{
  "model": "class-conditioned image diffusion model",
  "dataset": "photos of plants, animals and fungi (iNaturalist)",
  "train_examples": 77898,
  "image_size": 32,
  "horizontal_flip": true,
  "conditioning": "class",
  "arch": "unet",
  "objective": "v",
  "cond_dim": 256,
  "targets": ["class"],
  "num_classes": 15,
  "cond_dropout": 0.1,
  "norm": "groupnorm",
  "activation": "silu",
  "weight_standardization": true,
  "widths": [96, 192, 288],
  "blocks_per_level": 1,
  "scale_shift_norm": false,
  "dropout": 0.1,
  "attention": true,
  "upsampling": "transposed_conv",
  "init": "trunc_normal_002",
  "residual_init": "none",
  "optimizer": "muon",
  "muon_scale": "original",
  "lr": 0.0095,
  "momentum": 0.9,
  "nesterov": true,
  "orthogonalizer": "newton_schulz_5",
  "adamw_lr_other_params": 0.0015,
  "gradient_centralization": true,
  "steps": 8200,
  "batch_size": 64,
  "epochs": 6.7,
  "lr_schedule": "step",
  "warmup_steps": 160,
  "weight_decay": 0.03,
  "adamw_weight_decay_other_params": 0
}
Rows from block 3 of a small class-conditioned image diffusion model, named by matrix and row number. Rows with one number belong to one channel. Each number is 128 + 32 x the weight over its row's rms, rounded and kept within 0 to 255. All counts start at 0. Numbers have three digits each.
After each channel's rows are labels from the 100 images, of 14976 (inputs lightly noised), where the channel reaches its highest value: "responds to" is what is common among them. Only what is clearly more common there than usual is listed. The data: photos of plants, animals and fungi (iNaturalist).
# convs0: first 3x3 conv (model.mid.0.convs.0.weight, 288x288x3x3, standardized in use, each kernel summed), inputs 0-95
# convs1: second 3x3 conv (model.mid.0.convs.1.weight, 288x288x3x3, standardized in use, transposed, each kernel summed), outputs 0-95

convs0.180:150117098140128126088184142139106148143150119127093094060134136167176132095162133161118148131132133146074157109170160089180094088122127136102138112084138146108117117137172092157112125142131167121147122082144101180128126178142147135152193185193081160132166073094157126155165123100091123073
convs1.180:134103121029082135155115169096097134114089143100149168131132119101069191174143177156119068109117163112108118159145045148169131156116140112095143096153081087111189106132090082100136132073075112153068129157102137078133140169103164167133130081197179151087167158127090160103171160153117159106
responds to: phylum Arthropoda; class Insecta; order Lepidoptera

convs0.128:144124099121138150120047119164141142113128104072142000109060125102118056151098140052121090095178160149068060123088080101135140136154127108109114132121170152087100115081133148114185165138091116154122107164143122101058154138106101116113098151135147074091152107059135096140128154082113133094
convs1.128:110192179135069116109128115137136094120134136157116197061131076072162134106131090160111106176107050097118130092160150109077148097106109141063166159101154167138148126102123157218075152130173108102136148128129178132119112117094081165130182123131102135121098150108155113082094123151146139154
responds to: class Aves

convs0.247:114116123164165083141057123118114118125197118162171104168065135176115178139114134111151195139099113174144131181106120134138137123169076157143196128116150108089100101125109144156167104057156147141089155111115141143120145133126122100129126157046073117127153118149184182091061068073087123133
convs1.247:136121099091082184115159147116142164171116183113146126130133086139149071122109142146111130128142164135071153094168142080058121204142182055132103157112152144199158157152121103135105174120109116063151136128124158036083111105199097098135098160050123107089151136062134179147087092169106106089
responds to: order Lepidoptera

convs0.88:172139170097165131175151142178142143141048146162184183123185156068136126157083101148097122156092107157161133129179190131141120158112214135115149166160165110127119146136073188104055079163080145125097135107121169134115076130105135121151149197121171148154173101174132122147147058136092137102
convs1.88:143119142121085161151186135127167174156145187138088163184118118163148097094212050123148160163175109138117150152111109140145119189126106129146118175156110204143096124116172114104102140121143100148120095077093103136123135149106091101116111078181110144053142119198127114083072143122100099134
responds to: phylum Tracheophyta; kingdom Plantae

convs0.116:071150166089160069102149122148118148112106084155147155175151128122131121156108134147158158108108074138187099142114130148104159065121103156152127164165174117118114148069203107133153110096081109154103073096158113143087098150063078128103144125079163158137180134120217125145045128150137106105
convs1.116:079126081222098149169120156113117152156179204119108127096168158142096081159099065094091078111176105096109170166142186151118159124151163093148145128129179124132119145075155142128161139095160132090177141103092105147151182114146133111096133141101100143106142073113078105121114167132103096120
responds to: order Lepidoptera

convs0.252:137166123164139131127210123157127124117111102128155133085170136158085059150092173102128173111143131120082182118111091120114078141147074100082141104133138149185149149098118169169134128121115150138024117148131129117093163205135122149130149182194081111062204098090020127092133117130137119146
convs1.252:081089188127115076064134149109108085172084162148078113163141121111116152150147109156161154130122095139123141174117108137091120099078111127143138128128133111016141086195111141161091144142129175110140174104098141138186076094113107127145118118150114149105069132137163103107150130126176122135
responds to: class Aves

convs0.148:167154131075083158123124115171148101127164071103092128139083155102147110120162102150142142117192141070142142109073120146115119119070111116093150080109147097146103058179189142130120144156088087117104148111117138089122172159134086100192154146087151096096132127087132164131135154144142131167
convs1.148:093090137206103125145170120144134117094143129143197186144131161132068127117108143124054125094149077144090126148165218086179132130167112155099136142144122103146143175117125093099133138106115151117158103062133072119159172121145139147104125138098105109151175139102114093127122095130171078162
responds to: class Insecta; phylum Arthropoda

convs0.205:083102136130166148076148156138125136101145126151170122181099109136142167135103151109122134103219132128137169144101079096110158118124143078168115090147212161145178163131180206141141142110105148092178098139112138113117146067100107168138125093095133162117095090121162132153099171183143151108
convs1.205:156165118120111108135189085159196115123128133082110115126146108153111118163072080090109174112138109134119135106142195122121163077130130180106130171144041123096073095115123039107142159166182123147133066169079119092143114155124114083175175165189081162130123132142117107180150150156139124096
responds to: class Aves

convs0.83:153160124138121138131124103124098148138121072112091148089065072107066080154081132139175153174112148126140156121146106127090196097123146110182177135193127133091144100084177132114100126177152120085202051140104104126144099118122173125175118130153066105143147166146091154120124196165117156120
convs1.83:067120109136097082103133097097127175124134116158158123207212191127167119133173139118111145133071160093096164140174142133161045104125118104084138097092069102121103144136193168070107138103159122118093156093150096133157107153097101111072139178105138128094135100109156108131142113157142077131
responds to: kingdom Plantae; phylum Tracheophyta; class Magnoliopsida

convs0.271:078074154132102075091116131117076121177146147143178120088135135167106156113120167125171145150143159081128169093092099124090116151130198093119073119026114118129073168103082145120068114126139086103106085145102148153112132150172121137069096133077131140131131074166087073146095124153158120161
convs1.271:120215161057105167222133098129146140105097107146087113165125106114114111127116108107116073098148094148114145112094104139104164114105114152125101164173110189153107123141181146116094141143108059120146157096170148144112147079102123113108118155106123132091101167089074138063163111107143129122
responds to: class Insecta; phylum Arthropoda; order Lepidoptera

convs0.170:093136142095138141133202181122134174099027144075152112102092120123111155116140106171174117142035121146084138093133099156184106111146123115087128142130093148138161186118144148108096102157139135150165179154126094142183140165146209151155128072190122105146101099126155145063074140119124092142
convs1.170:125037141095114152056091190111149106130092164140150153151124086141144091108084135155184141139123128108101140154169155124108083138136113164119107129126096098072121178165151079147167106172143181114076119142207096179145060108142160151113095139131089114043130149155131179137104096097149115123
responds to: class Mammalia

convs0.166:132119102137150076153101153135173138190183122142198134132144140170103160103147147157136136164140057149121114132132111155091128099134187075114078169202129164150139121118101126114127105114098093107145087110147107121090198175173113095135188123147153149115130115085217131130115078125087170073
convs1.166:105168122139012220119106178130111189129083073162109129162134138135144088094140136133140110098115148114132188143148136160115089125140149132183172092103106130211107115135106178115163146169157145137187143134132140167102119103103122147136119125100074157171117130138085139127075122093094072175
responds to: order Lepidoptera

convs0.287:146091142106135093130127140144121156103092099124108186166105151029143105141105105163111082204114101161128131163109140104124160110161141143124122185157140126141129132146182094114117138160142130155161170147159150155086073147154122118083111172126129141129152173189074112158141175136099156147
convs1.287:084181110182094144146125096110100103115123137155096126110131159174180117158234176151101163171086107194153099081138165200130134166151137109123112139084162106063134125101137152098148135107146119122109142142157145177144154110182035118140157062125140106151108152109134153115106085126113122161
responds to: phylum Tracheophyta; kingdom Plantae

convs0.11:115142087150130139137052128133127080071154126117137144111111151204165221092143157121105175174122120099112144124161150126147103162096065157113137197090153132146128156131113149146147130089139133069088109106141159065112100123122169117129183103151166122126157123123116110181182168151112084124
convs1.11:124152158121079126117171179113107086136101150179147129114129096095080121124125161130119088120139113128164200125152191089148088127105152135150109075176113143109166146063143127128118128177099083206107109100151129103120112175056210144117118154122121199176142138114135149066132136110106130134
responds to: phylum Arthropoda; class Insecta

convs0.157:133121120099093160155158143067143175199123113100085142145154094128139195166192123139135145139101145132090123126171188080144135164127124110081216130082121165112140092142063074114155133136154145091080147141131131121039178070069066120133157092143099139185226129101062149142146148200114115133
convs1.157:143085134150166078095147097138124103091121143141181165103143140104129139103169164136106125169119149134157149167093120126122082135143122138094115153148127100077132116168215152125173108149107127116100177096114113114130117164146134121123117171171136093126061117179158138112125157131151180159
responds to: kingdom Plantae; phylum Tracheophyta; class Magnoliopsida

convs0.10:070117155099131131096157135103136159151097138134064048138149130141125072166101072150159086104080115138107155131133143184125140128168214131144143113091112145083136136125113130128140146145113171116118174141102119143152167097107131087126152153074171114141100150089130150170028071059123099141
convs1.10:125107095175102125125081123102126081069160153092127168099146143160125147101085119085164198088108164093086119143129133103115105190092110106157137122106106102205145155182155118159128128079146093108097114114204164129135113149144143155122097084120114120180108101145133131120117154127178187186
responds to: class Mammalia

convs0.144:255150129127138123165134116127105155146136098131098180153137134124112150147178100160137162140146139133152106146113111146107120152114153162136219141181188162138184100146074101132155092132078100113098155137150100116106110167133163126192145106122138117127195097118164192181173076157173144102
convs1.144:105116120118145191113160171137227118126120117096136148160102137111104139131124078117174159155092104072150150185168179186131155122145075130098121178135141095167073118074153176064161144138095124147153105131089105194195103132146132149129101143128097151150156161094113113135069142109086112141
responds to: phylum Tracheophyta; kingdom Plantae

convs0.7:153165117111137192169206118155197118169153118163149097106085122119120143130123147117112176127151112140123141142114119180124127081125160166125213117097185175110154143116118149079093076121166159132114139113143125099154125112091115184145169128155168123165190150078097135126158125055094146134
convs1.7:166068112097103084156149141129134128067084134142164154123091188107141105084134122117124091189143121178145106134180150098084120172154106085134075143125118106076105109115102078152179162207125109112081129144116131155093131086101128113147121135106200134170117089154161117128113080151117127120
responds to: kingdom Plantae; phylum Tracheophyta; class Magnoliopsida

convs0.57:139142150084129131167136144104125114083116121101091162107112114142117166127128106190139102134123082097134143087196133192150139120087061090094190116078069153145162109130161101162146176166111151125112209146154115088243130129142128113180125173144119128161045159159150140124156121093158131172
convs1.57:202074110132163095113115161163142146101105159161124105146087127188104166142086096062127098149089159074161133142120088099097079199158100157161128125119096151094150132161109147089135094141124150124095121093157156169134111160169087141132096108113141115108141108062143163126127156144101151172
responds to: class Mammalia

convs0.278:068067106130125121123114134110159139163101134128146131123070145139104074131067170095114114126123113118067114134157107085086135063152131080121083101048118134120119158122187162159142214148127143185141110111123159158154156159130082099109112157105131127137123129138139125160127195103124093150
convs1.278:139174110077164085173119105095115161091126064073104124086112107096176118124157078107153139103117118134136105125128077185118164142096103168122155172135077118128058123120145108144080090107099115132224103131139165156161148109157138153118137111124105091107161147081086188085117115128206166067
responds to: class Aves

convs0.244:074170132095107160146098128142113129095085138092146074130154111082143138111094157111105116101112094092108145130133153087164098132131086107147100144144080113151116113151105115144115099129127158124110229141123124158178080183160158107093081099176117125165011117087116120132126193121147147186
convs1.244:103110150133147114134095187153143121081165142148080104098117110150076156130100119148162082170156122127180119162134097149157065115178069168147162164120087112097118187120108171111123120102159088149083124068146134131174107162134177195122142103174144112087134127118141126118154100165159100095
responds to: class Mammalia

convs0.126:065102165182099157083076109140119154173123130111144119153058130090104120145167183135123095124147132181186156166095119139168180125144137097084087097086199143120135085108039169103115081159138133134138093142138142104040180138156122140077141111149139116178151148099132148125122083155129147140
convs1.126:134108078153161168129184070124116212067141098132156091123136092140103099097089101178158112157118098111153085131192108109121118152166118139122159177112114123092165105102169014105129181149145117098138173102147168133146105109161068134159086109145084162098109148129097116098111091139102157108
responds to: phylum Chordata; class Aves; order Charadriiformes