From a checkpoint of a small class-conditioned image diffusion model: 77898 training examples.
Rows from block 6 of a small class-conditioned image diffusion model, named by matrix and row number. Each number is 128 + 24 x the weight over its row's rms, rounded and kept within 0 to 255. All counts start at 0. After the name is the row's rms in percent of the matrix's.
After each channel's rows are labels from the 100 images, of 14976 (inputs lightly noised), where the channel reaches its highest value: "responds to" is what is common among them. Only what is clearly more common there than usual is listed. The data: photos of plants, animals and fungi (iNaturalist). In brackets: how many of the 100, against the usual share in percent.
# convs0: first 3x3 conv (model.decb.0.0.convs.0.weight, 192x384x3x3, standardized in use, each kernel summed), inputs 288-383

convs0.102 095 [142 123 108 144 137 162  72 120 159 107 128 157 113 139 113  88 142 170 150 121 136 157 151 140 111 122 114 123 123 132 124 134  93 140 125 124 159 104  84 129 155 183 157 104 151 176 111 116 162 139 116 195 101 163 115 109  93 117 161  75 112 113 175 110 100 142  83 106 131 141 121 152 167 148 158 187  79 110 186 145 110 142  99 108 137 121 150 138 112 127 150 165 108 128 184  61]
responds to: order Passeriformes (51 vs 24.9)

convs0.113 077 [ 82 142 128 122 129 136 167 123 114 158 182 125  84 118 135 140  89 129 117 140 151 140 127 104 160 177 149 132 194 127 160  90 149 127 156 119 146  96 189 132 115 130  88 114 139 106 110 136 140 164 155 108 111 155 117 144  82 171 156 131 161 120 153 122  81  98  68  68 152 161 121 128  67 155 121 122 145 181 155 101  85 147 150 140 134 154 171 146 129 167 121  92 122 134 105  89]
responds to: class Aves (94 vs 55); phylum Chordata (94 vs 60.8)

convs0.53 125 [101 125 136 138 118  84  93 157 113 157  79 135 110 127 146 149  70  95 152 121 124 102 128 120  97 149 102  93 125 119 155 129 127 114  98  82 140 164  73 150 122  76  96 116  93  78 118 159 146  80 114 255 132  84 129 143 141  93  89 145 121 153 120 166 136 111 158 111  74 111 117 127 129 155 161 119 149 122 230 164 137 118 111 186  77 114 151 103 126  85 129  62  96  84  81 184]
responds to: order Charadriiformes (25 vs 7.6)

convs0.33 114 [160 143 133 130 123 100 148 131 155 135 157 167 147 147 115 147 143 118  62 104 145 135 163 105 158 117  81 112 145 127 117 150 128 129 166  94 127 143 100 107 136 114 170 155 162 155 154 156 151 113 172 104 126 178 159 117 123 157 108 122 128 148 129 127 134 151 111 143 150 122 157 149 100 147 148 128 134 118 184 140  90 133 151 145 103 111 126  85 126 117  83 131 119 115 183 151]
responds to: phylum Arthropoda (82 vs 30.9); class Insecta (80 vs 29.2); order Lepidoptera (35 vs 13.7)

convs0.87 104 [118 127 167 138 132 161 126 183 104 124  95 148  77 125 118 157 121 168 177 144 115  74 152  81 150 146 150 119  90 121 107 123 118 147 122 168 115 102 133 116  94 151 125  90 178 121 161 141 122  93 105 133 118  97 137 140 176 119 106  92 159 116 115 106  89 114  85  83 159 135 129 178 165 141 130 141 148  87 101 118 129 102 105 124  77 123 144 176 131 145 127  90 147 165 130 123]
responds to: phylum Arthropoda (73 vs 30.9); class Insecta (72 vs 29.2)

convs0.134 145 [171 133 113 138 111 132 134  83 135 102 143 123 129 150  80 126 117 157 130 109 123 103 125 136 104 119 116 142 151 118 123 111 180 156 161 131 114  86 212 167 138 135 145 146 122 168 153 127 125  90 178 126 144 128 107 141 115 140 135 159 109 154 140 131 135 132 139 185 101 141 120 118 126 146 124  89 141  96 180 120  99  99 103 174 152 109 161 127 116 107 104 106 112 151 115 119]
responds to: phylum Arthropoda (78 vs 30.9); class Insecta (76 vs 29.2); order Lepidoptera (38 vs 13.7)

convs0.59 089 [188 160  93 144 136 140 131 188 178 167 133 128 167 123 100 142 140 118 157 141 140 170 149 152 110 135 146 145 132 102 125 141 124 136 133  93 132  92  96 159 108 172 151  52 148 114 134  86 148 173 124 186 128 111 129 110  45 131 162 156 153 102 104 144 146 140  59  77  99 118 129 136  88 118 121  97 125 166 179 113 133 149 140  82 130  73 132  77 118 170 123 154 111  98 133 144]
responds to: phylum Chordata (93 vs 60.8); class Aves (92 vs 55)

convs0.3 097 [ 33 161 111 102 107  85 146 125  62 122 104 156  71 147 118 164 127 163 159 133 157 155 147 115 127 113 110 137  97 178 105 139 163 156 144 110 147 166  71 118  92 128 132 119 158 119  95 174 146 120  98 138 161 148 195 124 168 149 155  90 160 176  87 130  67  82 112 109 117 147 147 135 121 152 140 175 148 168 119 130  95 125 137 128 134 164 144 124 157 149 155 155 140 136 123  82]
responds to: class Insecta (82 vs 29.2); order Lepidoptera (59 vs 13.7)

convs0.88 097 [ 98  87 113 159 133 146 167 143 147 147 131 135 128 173 133 103 107 184 138  76 111 110 114 147 144 156  65  67  90 157 135 183 126 172 108 100 154 144  95 102  97 126 122 123 188 131  90 127 141 115 115  75 155 131 109 109 142 105 146  99 126 153  96 116 105 101 163 173 172 149 168 169  64 127 149 208 102  98 101  96 107 114  85 161 149 156  77 151 147 167 105 121 146 147 111 139]
responds to: class Mammalia (30 vs 3.5)

convs0.98 096 [107 134 101 151 163 152 125 165 119 102 143 163 169 110 146 105 144 144  88  98  94 166 129 135 144 142 144 134 166 127 132 137 130 141 133  95 112 179  70  89 130 176 130 122 102 146 134 114 153 183 109  98 120 168 122 119  84 138 158  97 137 132 182 155 144 138  66 136 183 120 157 147 139 141 132 158 111 144 136  79 127 130 115 131  96 110 128  82 140 111  57 155  92 127 167 127]
responds to: phylum Chordata (94 vs 60.8); class Aves (93 vs 55)

convs0.30 108 [112 139  96 134 141 185 107 132  86 175 152 128 153 120 123 124 162 202 139 122 130 114 141 137 135 134 134 151 119 135 146 107 126 101 191 150 155 198 105 149 100 123 126 119 164 151  80 133 136 168 137 123 153 140 108  72 102 102 121  76 126 137 170 147  99 152 117 138 130 147 152 141  81 135 140 184 143 134 128  94 140 144 123 131 169 130 148  98 121  97 102 121 131 126 137 111]
responds to: order Charadriiformes (26 vs 7.6)

convs0.115 105 [ 91 116 112 156 164 118 155 137 146 126 161  82 127  88 205 114 149 103 105 116 121 100 154 128 160 157 112 146  95 136 171 115 108 164 149 140 137 121  68 118 137 123 134 112 118 148  95  90 126 175 123  85 153 151 128  95 131 139 153 134 142  85 148 133  91 188 149 104 118 186 112 123 131 150 149  76 138 128 104 111  88 132 165 100  98  90 122 174 159 136  78 154 171 130 141 134]
responds to: class Aves (85 vs 55)

convs0.132 078 [102 133  91 140 189 118 119 148 103 124 121  65 153 121 131 126 100 105 101 121 101 119 113 104  78 139 120 118 102 122 152 110 138 142 163 102 143 132 102 109 117 135 154 184 121 133  90 126 157 133 150 166 135  94 115 163 144  99 132  74 129 103 120 161 105 161  99 150 187 136 173 128 119 146 142 197 117 153 110 149 123 125 130 135 146 149 135 156 137 139 120 102 113 170 130  80]
responds to: class Aves (87 vs 55)

convs0.32 114 [121 129  89 110 119 130 118 102  96  87 108 121 158 150 133 143 170 179 132 138 117  80 111 142 143 109 217 114 131 144 109 121  68 127  92 159 147  75 127 168 122 112 157 165 172  83 138 144 105 102 112 122 145  89  94 156 118 124 148 119 111 145  76  94 100 113 103 142  78 108 121 122  86 154  98 118 116 114 104  94  88 161  78 139 118  97 160 124 129 105 148 112  90  99  80 112]
responds to: phylum Arthropoda (83 vs 30.9); class Insecta (76 vs 29.2)

convs0.181 117 [ 96 149 125 143 176 103 103 100 166 176 147 119 177 137 182 133 156 148 124 111 117 106 151 125 133 137 128 131 152 125 151 173 116 115 148  86 133 164 172 136  71 152 145 153 137 180 129 123 131 215 140  59 144 157 142  78 141 140 162 133 173 130 144 112 151 168 105 100 129 131 133 131 122 139  75 137 124 131  93 104 105  98 135 115 119 117 126 128 144 154 151 184 161 112 133  92]
responds to: class: Aves (99 vs 55); order Accipitriformes (36 vs 3.9); family: Accipitridae (34 vs 3.3)

convs0.97 103 [142 147 122 145 119 106  88 116 107 137 160 137 158 116 115 142  95 220 118  92  35  68 131 132 114 164 187  76  78 133 144  96 141 117 126  78 129 130 109  93 151 138 132  93 131 195 128 126 140  90 150  75 146 135 144 156 125 115 114  94 126 149  42 110 138 114 181 182  43 111 129 166 167 128 168 103 106 114  97  62 168 118  87 134 124 125 142 131 125 144 114 151 113 160 103 141]
responds to: order Charadriiformes (27 vs 7.6)

convs0.125 098 [131 111 150 102 132 111 111 127 119 115 151  93 153 170 129 102 116 127  99 117 168 133 121 161 128 144 120 136 140 110 168 126 112 118  97 139 130 101 100 149 142 145 130 124  95 156 172 144 141 144 142 119 126 136 125 168 134 105 109 132  94 133 108 115 172 132 127 129  90 136 147 128 109  98 112 105 106 148 117  89  98 104 132 104 129 151 136  80 103 133  97 153 118  99 165 111]
responds to: order Charadriiformes (33 vs 7.6); order Anseriformes (28 vs 5.5); family: Anatidae (28 vs 5.5)

convs0.118 084 [101 162 159 148 125 156 215 124 184 141 103 115 128 123  92  96 102  75 119 130 155 146 143 130  97 149 141 121 122 120  85 128 139 112 171 136  94 107  86 126 138 113  98 138 135  99 106 132 119 144 142 192 110 148 150 155 178 135 161 187 120  98  65 165 159 119 106  82 118 161 124 136  87 117 124 107 144 126 123 104 104 134 152 156 133 139 159 107 127 187 119  89 113 149  79  88]
responds to: class Aves (84 vs 55)

convs0.23 116 [ 82 160 144 160 174 155 158 160 128 162 165 112 161 122  97 126 133 171 107  81  81  94 122 115 145 153 122 106  79 101 131 130 109 153 147  93 146  90 159 145 131 157 145 165 147 143 138 138 152 187  90   0 119 113 142 118  94 126 141 131 124 134  89 118 111 182 137 125 128 169 130 148 104 153 175 117 134 100 112  26 164 153 108 155 172 208 148 106 142 221 152 157 113 137 140 166]
responds to: phylum Chordata (98 vs 60.8); order Anseriformes (25 vs 5.5); family: Anatidae (25 vs 5.5)

convs0.93 091 [125 143 103 127 144 101  67 181 152 124  69 134 127 108  65 107 109 197 191 138  85 142 120  91 112 111 125 120 111 142 142 175  96 122 101  94 140 111 110  93 167 112 151 140 112 150  79 136 122 118 122 208 129 131 110 117 131 127 101  75 127 116 117 132  97 120  32 140 138 114 137 144 126 109 134 179 119 132 162 137 158 131 116 132 104 109 128 171 155 154 138 142 153 103 133  64]
responds to: order Passeriformes (55 vs 24.9)

convs0.127 109 [104 175  99 139 171 137 116 177 142 158 126 106 132 147 147 187  94 115 182 195 100 127  96 152  67 116 153 135 125 101 114 144  96 123 132 159 131 126  98 151 116 142 136 175 145  94 106 149 149 145 113 206 148 112 167 121 140 118 102  68 154 114 142 118 101 137  50 100 166 127 100 121  90 137  96 120 118 117 137  76 190 103 139 113  68 142 130 146 144 131 179  76 113 121 126 112]
responds to: class Aves (92 vs 55); order Accipitriformes (29 vs 3.9)

convs0.70 110 [125 111 127 152  82 131  74 152 111 169 108 110 154 139 116  91 114 164 137  98 114 115 145 136 118 125  83 104 135  78 109 104 111 121 115  56 124 135 104 113 131 122 108 115  88 140  64 119 116 148 115 187 154  84 143 153  79 106 119  58 131 148 116  90 121 113  93 175 137 101 193 153  59 123 116 194 105  94 191 228 141 143 133 128 129 147 155 160 121  97 148 145 148 151 136 109]
responds to: class Aves (93 vs 55); order Passeriformes (55 vs 24.9)

convs0.180 096 [140  83 110 123  64 122 135 133 112  41 100  98  82 130 106 135  99 102 120  88 162 147 142 100 141 117 104 150 138 115 133  93 153 145 145 165 157  60  81 139 117 101 100 196 148 147 122 144 159 100 152 185 101 137  96  91 123 144 149 164 143 152 149 130  92 135 158 122 115 134 135 157 150 124 128 121 149 148 136 178 124 129 117 131  97  72 128  74 113  94 112  83 153 157 117 151]
responds to: order Charadriiformes (32 vs 7.6); family: Laridae (26 vs 2.6); text has "gull" (25 vs 1.9)

convs0.191 128 [104  54 116 142 122 131 131 164 127 152  73 177  82 138 136  92 132 168 107 148 121 134 107 159 103 165 115 134  77 113 110 101 135 122 130 169 124 113 178  54 119 119  66 144 157 131  85 159 130  84 111  84 157  95 130 132 171 141 133  39 132 137 150 136 132 110 196 160 175 106 114 159   0 159 123 160 120 122  84  78 161 111 106 164  97 125 136 156 124 114 149  95 126 132 126 122]
responds to: order Charadriiformes (26 vs 7.6)

convs0.184 091 [ 86 141 175 103  88 114 159 193  83 141 112 130 114  93 118 174 104 138 146 138 157  71 213  91 141 127  91  93 157 124 152  94 123 120  95 130  96  85  85 141 123 121 120  99 150  96 131 133 183 114 105 179 124 159 111 125 114 138 138 116 142 133 114 146 154 126 170  93  92 151 103 107  74 116 155 177 167 143 164 250 120 122 136 125 117 105 167 101 125  92 158 131 106 105 125 135]
responds to: class Aves (83 vs 55); order Charadriiformes (33 vs 7.6)

convs0.25 139 [113  95 147 121 139  85 146 113 142  84 115 126 104 114 159 126  96  86 115 118 132  98 101 122 122 108 129  97 125  98 115 118  73 153 124 147 118 137 139 115 142 107 131 139 116  91  91  86 139 126 115 125 127 139 143 123  99 134 140  96 124 119 135 139 126 126 148 162  90 114 109 136 148 157 155 154 133 150 137 133 136 137 125 125 134 114 141 145 122 125 125 140 138 128 101 153]
responds to: phylum Arthropoda (80 vs 30.9); class Insecta (75 vs 29.2)

convs0.133 078 [149 148  91 122 157 146  39 129 138 126  95  82 126 127 166 115 162 121 151 140 152 177 131  82 111 117 185 146 127 107 156 144 138 108 172 137 159 141  80 151 191 138 175 152  99 155  83 126 132 137 155 170 116 189 153 153 177 171 118 159  80 131 160 128  92 124  52 132 165 155 142 129 132 145 112  95 155 114 169 104 101 102 121 125 126 163 157 146 114 135 104 102 129 138 121  85]
responds to: class Aves (83 vs 55)

convs0.188 088 [121  98  61 133  95 180 179 137  91 140 136  80  84 121 131  84 118 162  61 148 164 137 152 113 148 166 128 144 113 138 112 108 102 157  99 120 131  90 129  91 112 157  79 142 175 146  86 112 157  96  99  54 160 153 151 145 120 104 147 149 165 129 140 142  78 142 204 132 153 107 147 136 105 118 119 156 116 113 129 142 154 116 123 130 154 176  84 151 121 124 192 126 109 114 110 117]
responds to: class: Aves (96 vs 55); order Anseriformes (32 vs 5.5); family: Anatidae (32 vs 5.5)

convs0.153 092 [137 155 164 128 103 145 152 165 119 179 127 115 125 141 124 119 159 161 106 113 121  91 163 140 150 136 131 123 115 154 166 128 153 131 102 117 124 133  79 101 130 142 146 102 192 188 169  90 165 160 162  76 152 141 127 133 159 121  98 122 156 143 124 106 117 122 112  86  91 137 105 155 198 101 118  98  90 117 142 109 103 104 123 129 169 113  93 127 109  94 135 145 143 119 119 153]
responds to: class Aves (83 vs 55)

convs0.78 117 [145 156 137 125 154 162 109 166  96 166  87 106 134 138 148 161 135 172 184  96 115 123 166 122 156 131 164  90 140  99 151 164 155 106 106 110 134 149 141 105  84 149  76 115 133 133 144 140 164 166 136 178 132 114 124 173 131 140 133 109 193 162 121 141 178 173 147 149 104 144 157 155 109 142 142 138 120  63 151 149 134 166 121 149 181 112 135 160 120 123 185 134  93 142 151 177]
responds to: kingdom Plantae (26 vs 7.3); phylum Tracheophyta (26 vs 7.3)

convs0.83 078 [101 130 116 140  77  74  31 138 149 156 188  86 163 149 142  61 132 163 117 167  95 135 100 159 133 109 124  66 117 120 146 124 114 130 101 103 159 121  64  71 144 126 137 203  71 133 131 144 130 108 135 166 151 155 117 198 146  66 136 160 108  74 147 123 156 147 101  92 209 126 147 140 134 118 118 110 143  72 115  82 121 105 150 109 145 164 109  93 132 128 123  90 123  98 118 132]
responds to: order Passeriformes (56 vs 24.9)

convs0.55 080 [148 132 128 125 138 113  86 143 117 165 128  90 153 118 144 132 126 101 115 104 110 106 162 119 131 100 148 125 128 165  88 100  96 126 144 105 105 132 157 196  96 136 151  67 134 114 119  73  93 132  97 186 148 151 124 159  69 166 126 152 127 127 129 132 114 131  54  52 176 127 125 132 168 114 161 130  95 156 146 174 127 161 126 102 156 139 145 167 138 215 145 177 117 125 109 176]
responds to: order Charadriiformes (26 vs 7.6)

convs0.145 092 [153 192 106 112 138 163 134 124 148 159 129  33 158 134 135 165 132 138 173  88  86  93 131 114 174 135 175 114 128 149 110 123  99 174 134 106 152 103 120 117 159 161 158 120 188 137 109 103 139 152 135 131 132 184 138  98 112  84 146 107 149 128  70 141 166 128  21 100 126 136 126 130 186 130 171 140 116 112  97 125  86 110 116  97 124 133 147 113 126 195 115 185 118 148 111 108]
responds to: phylum Arthropoda (80 vs 30.9); class Insecta (76 vs 29.2); order Lepidoptera (35 vs 13.7)

convs0.4 099 [159 136 127 158 174 126 166  99 127 143 192 150 105 108 136 144  92  68  95 133 138 126 150  58  70 137  95 108 127 120 106 128 149 141 139  89 106 190 118 162 141 115 118 148  84 167 120 132 121 151 107  89 122 191 151  76 127 143 138  83 150 123 135 124 141 113 175 131 112 121 119 124 160 155 123 170 109 121  73 127 122 107 146 119 183 155 129 142 116  86  96 140 149 134 141 123]
responds to: kingdom Plantae (35 vs 7.3); phylum Tracheophyta (35 vs 7.3); class Magnoliopsida (30 vs 5.6)

convs0.57 118 [107 123 110 153 112  99 110 133 131 155 127 147 139  97 137 118  89 161 140  84  81 118 128  89  98 168 123 122 122 142 115 165 132 141 154  86 121 162 135  89  79 129 131 103 152 193 117 128 143 165 150  40 127 140 158  93 142 140 158 178 132 154  50 129  94 127 185 182  86  98 135 133  99 135 129 169 126 138  77  70 104  99 139 154 165 159 109 149 134 164 134 122 144 124 133 136]
responds to: phylum Chordata (99 vs 60.8); class Aves (84 vs 55); order Charadriiformes (34 vs 7.6)

convs0.140 118 [116  84 157 150 130  86 133 123 180  89 105 162 112 148 155 102 142 116 116 163 135 132 134 136 114 137 120 124 125 111 149 132 122 116 154 172 121  68 136  72 127  89 105 143 119  73  90 113 106 123 132 105 158 126 133 169 135 124 202 174 122  99 156 125 114 152 153  96  64 143 151 128 139 162 156 107 151  82  86 141 132 127 167 174  73 117 115 154 136 102  76 134 130 156 144 148]
responds to: phylum Tracheophyta (26 vs 7.3); kingdom Plantae (26 vs 7.3)

convs0.104 106 [156 126 159 122 122 157 124 113  88 133 132 134 109 115 117 132 152 163 175 119 135 106 134 112 118 134 110 129 166  98 128 117 167 138 152 131 131 158 192 121 186 118 111  94  89 157 160 137 151 120 151 168 113  93 124  85 128 149 105 112 143 122 147 140 126 157 126 164 130 146 134 122 114 120 141  71 196 193 126 126 111 146 129  92 108 136 130 133 162 128 150  64 139 129 119 127]
responds to: phylum Arthropoda (75 vs 30.9); class Insecta (73 vs 29.2); order Coleoptera (26 vs 3.2)

convs0.154 105 [105 125  49 130 119 174 161  68 104 162 154 140 116 139 136  93  86 136 114 146 166 133 190 134 147 176 169  85 187 131 166  85  81 123 126 166 139 118  93 118 111 119  93 150 164 125 145 162 159 114 126 129 126 125 166 156 158 137 122 154 111 125 109 126 147 155 230 118  29 131 141 129  57 140 116 109 161  90  81 214 155 126 120 125 100 120 124 126 139 109 123 100 113 120  81  87]
responds to: class: Aves (91 vs 55); order Accipitriformes (30 vs 3.9); family: Accipitridae (27 vs 3.3)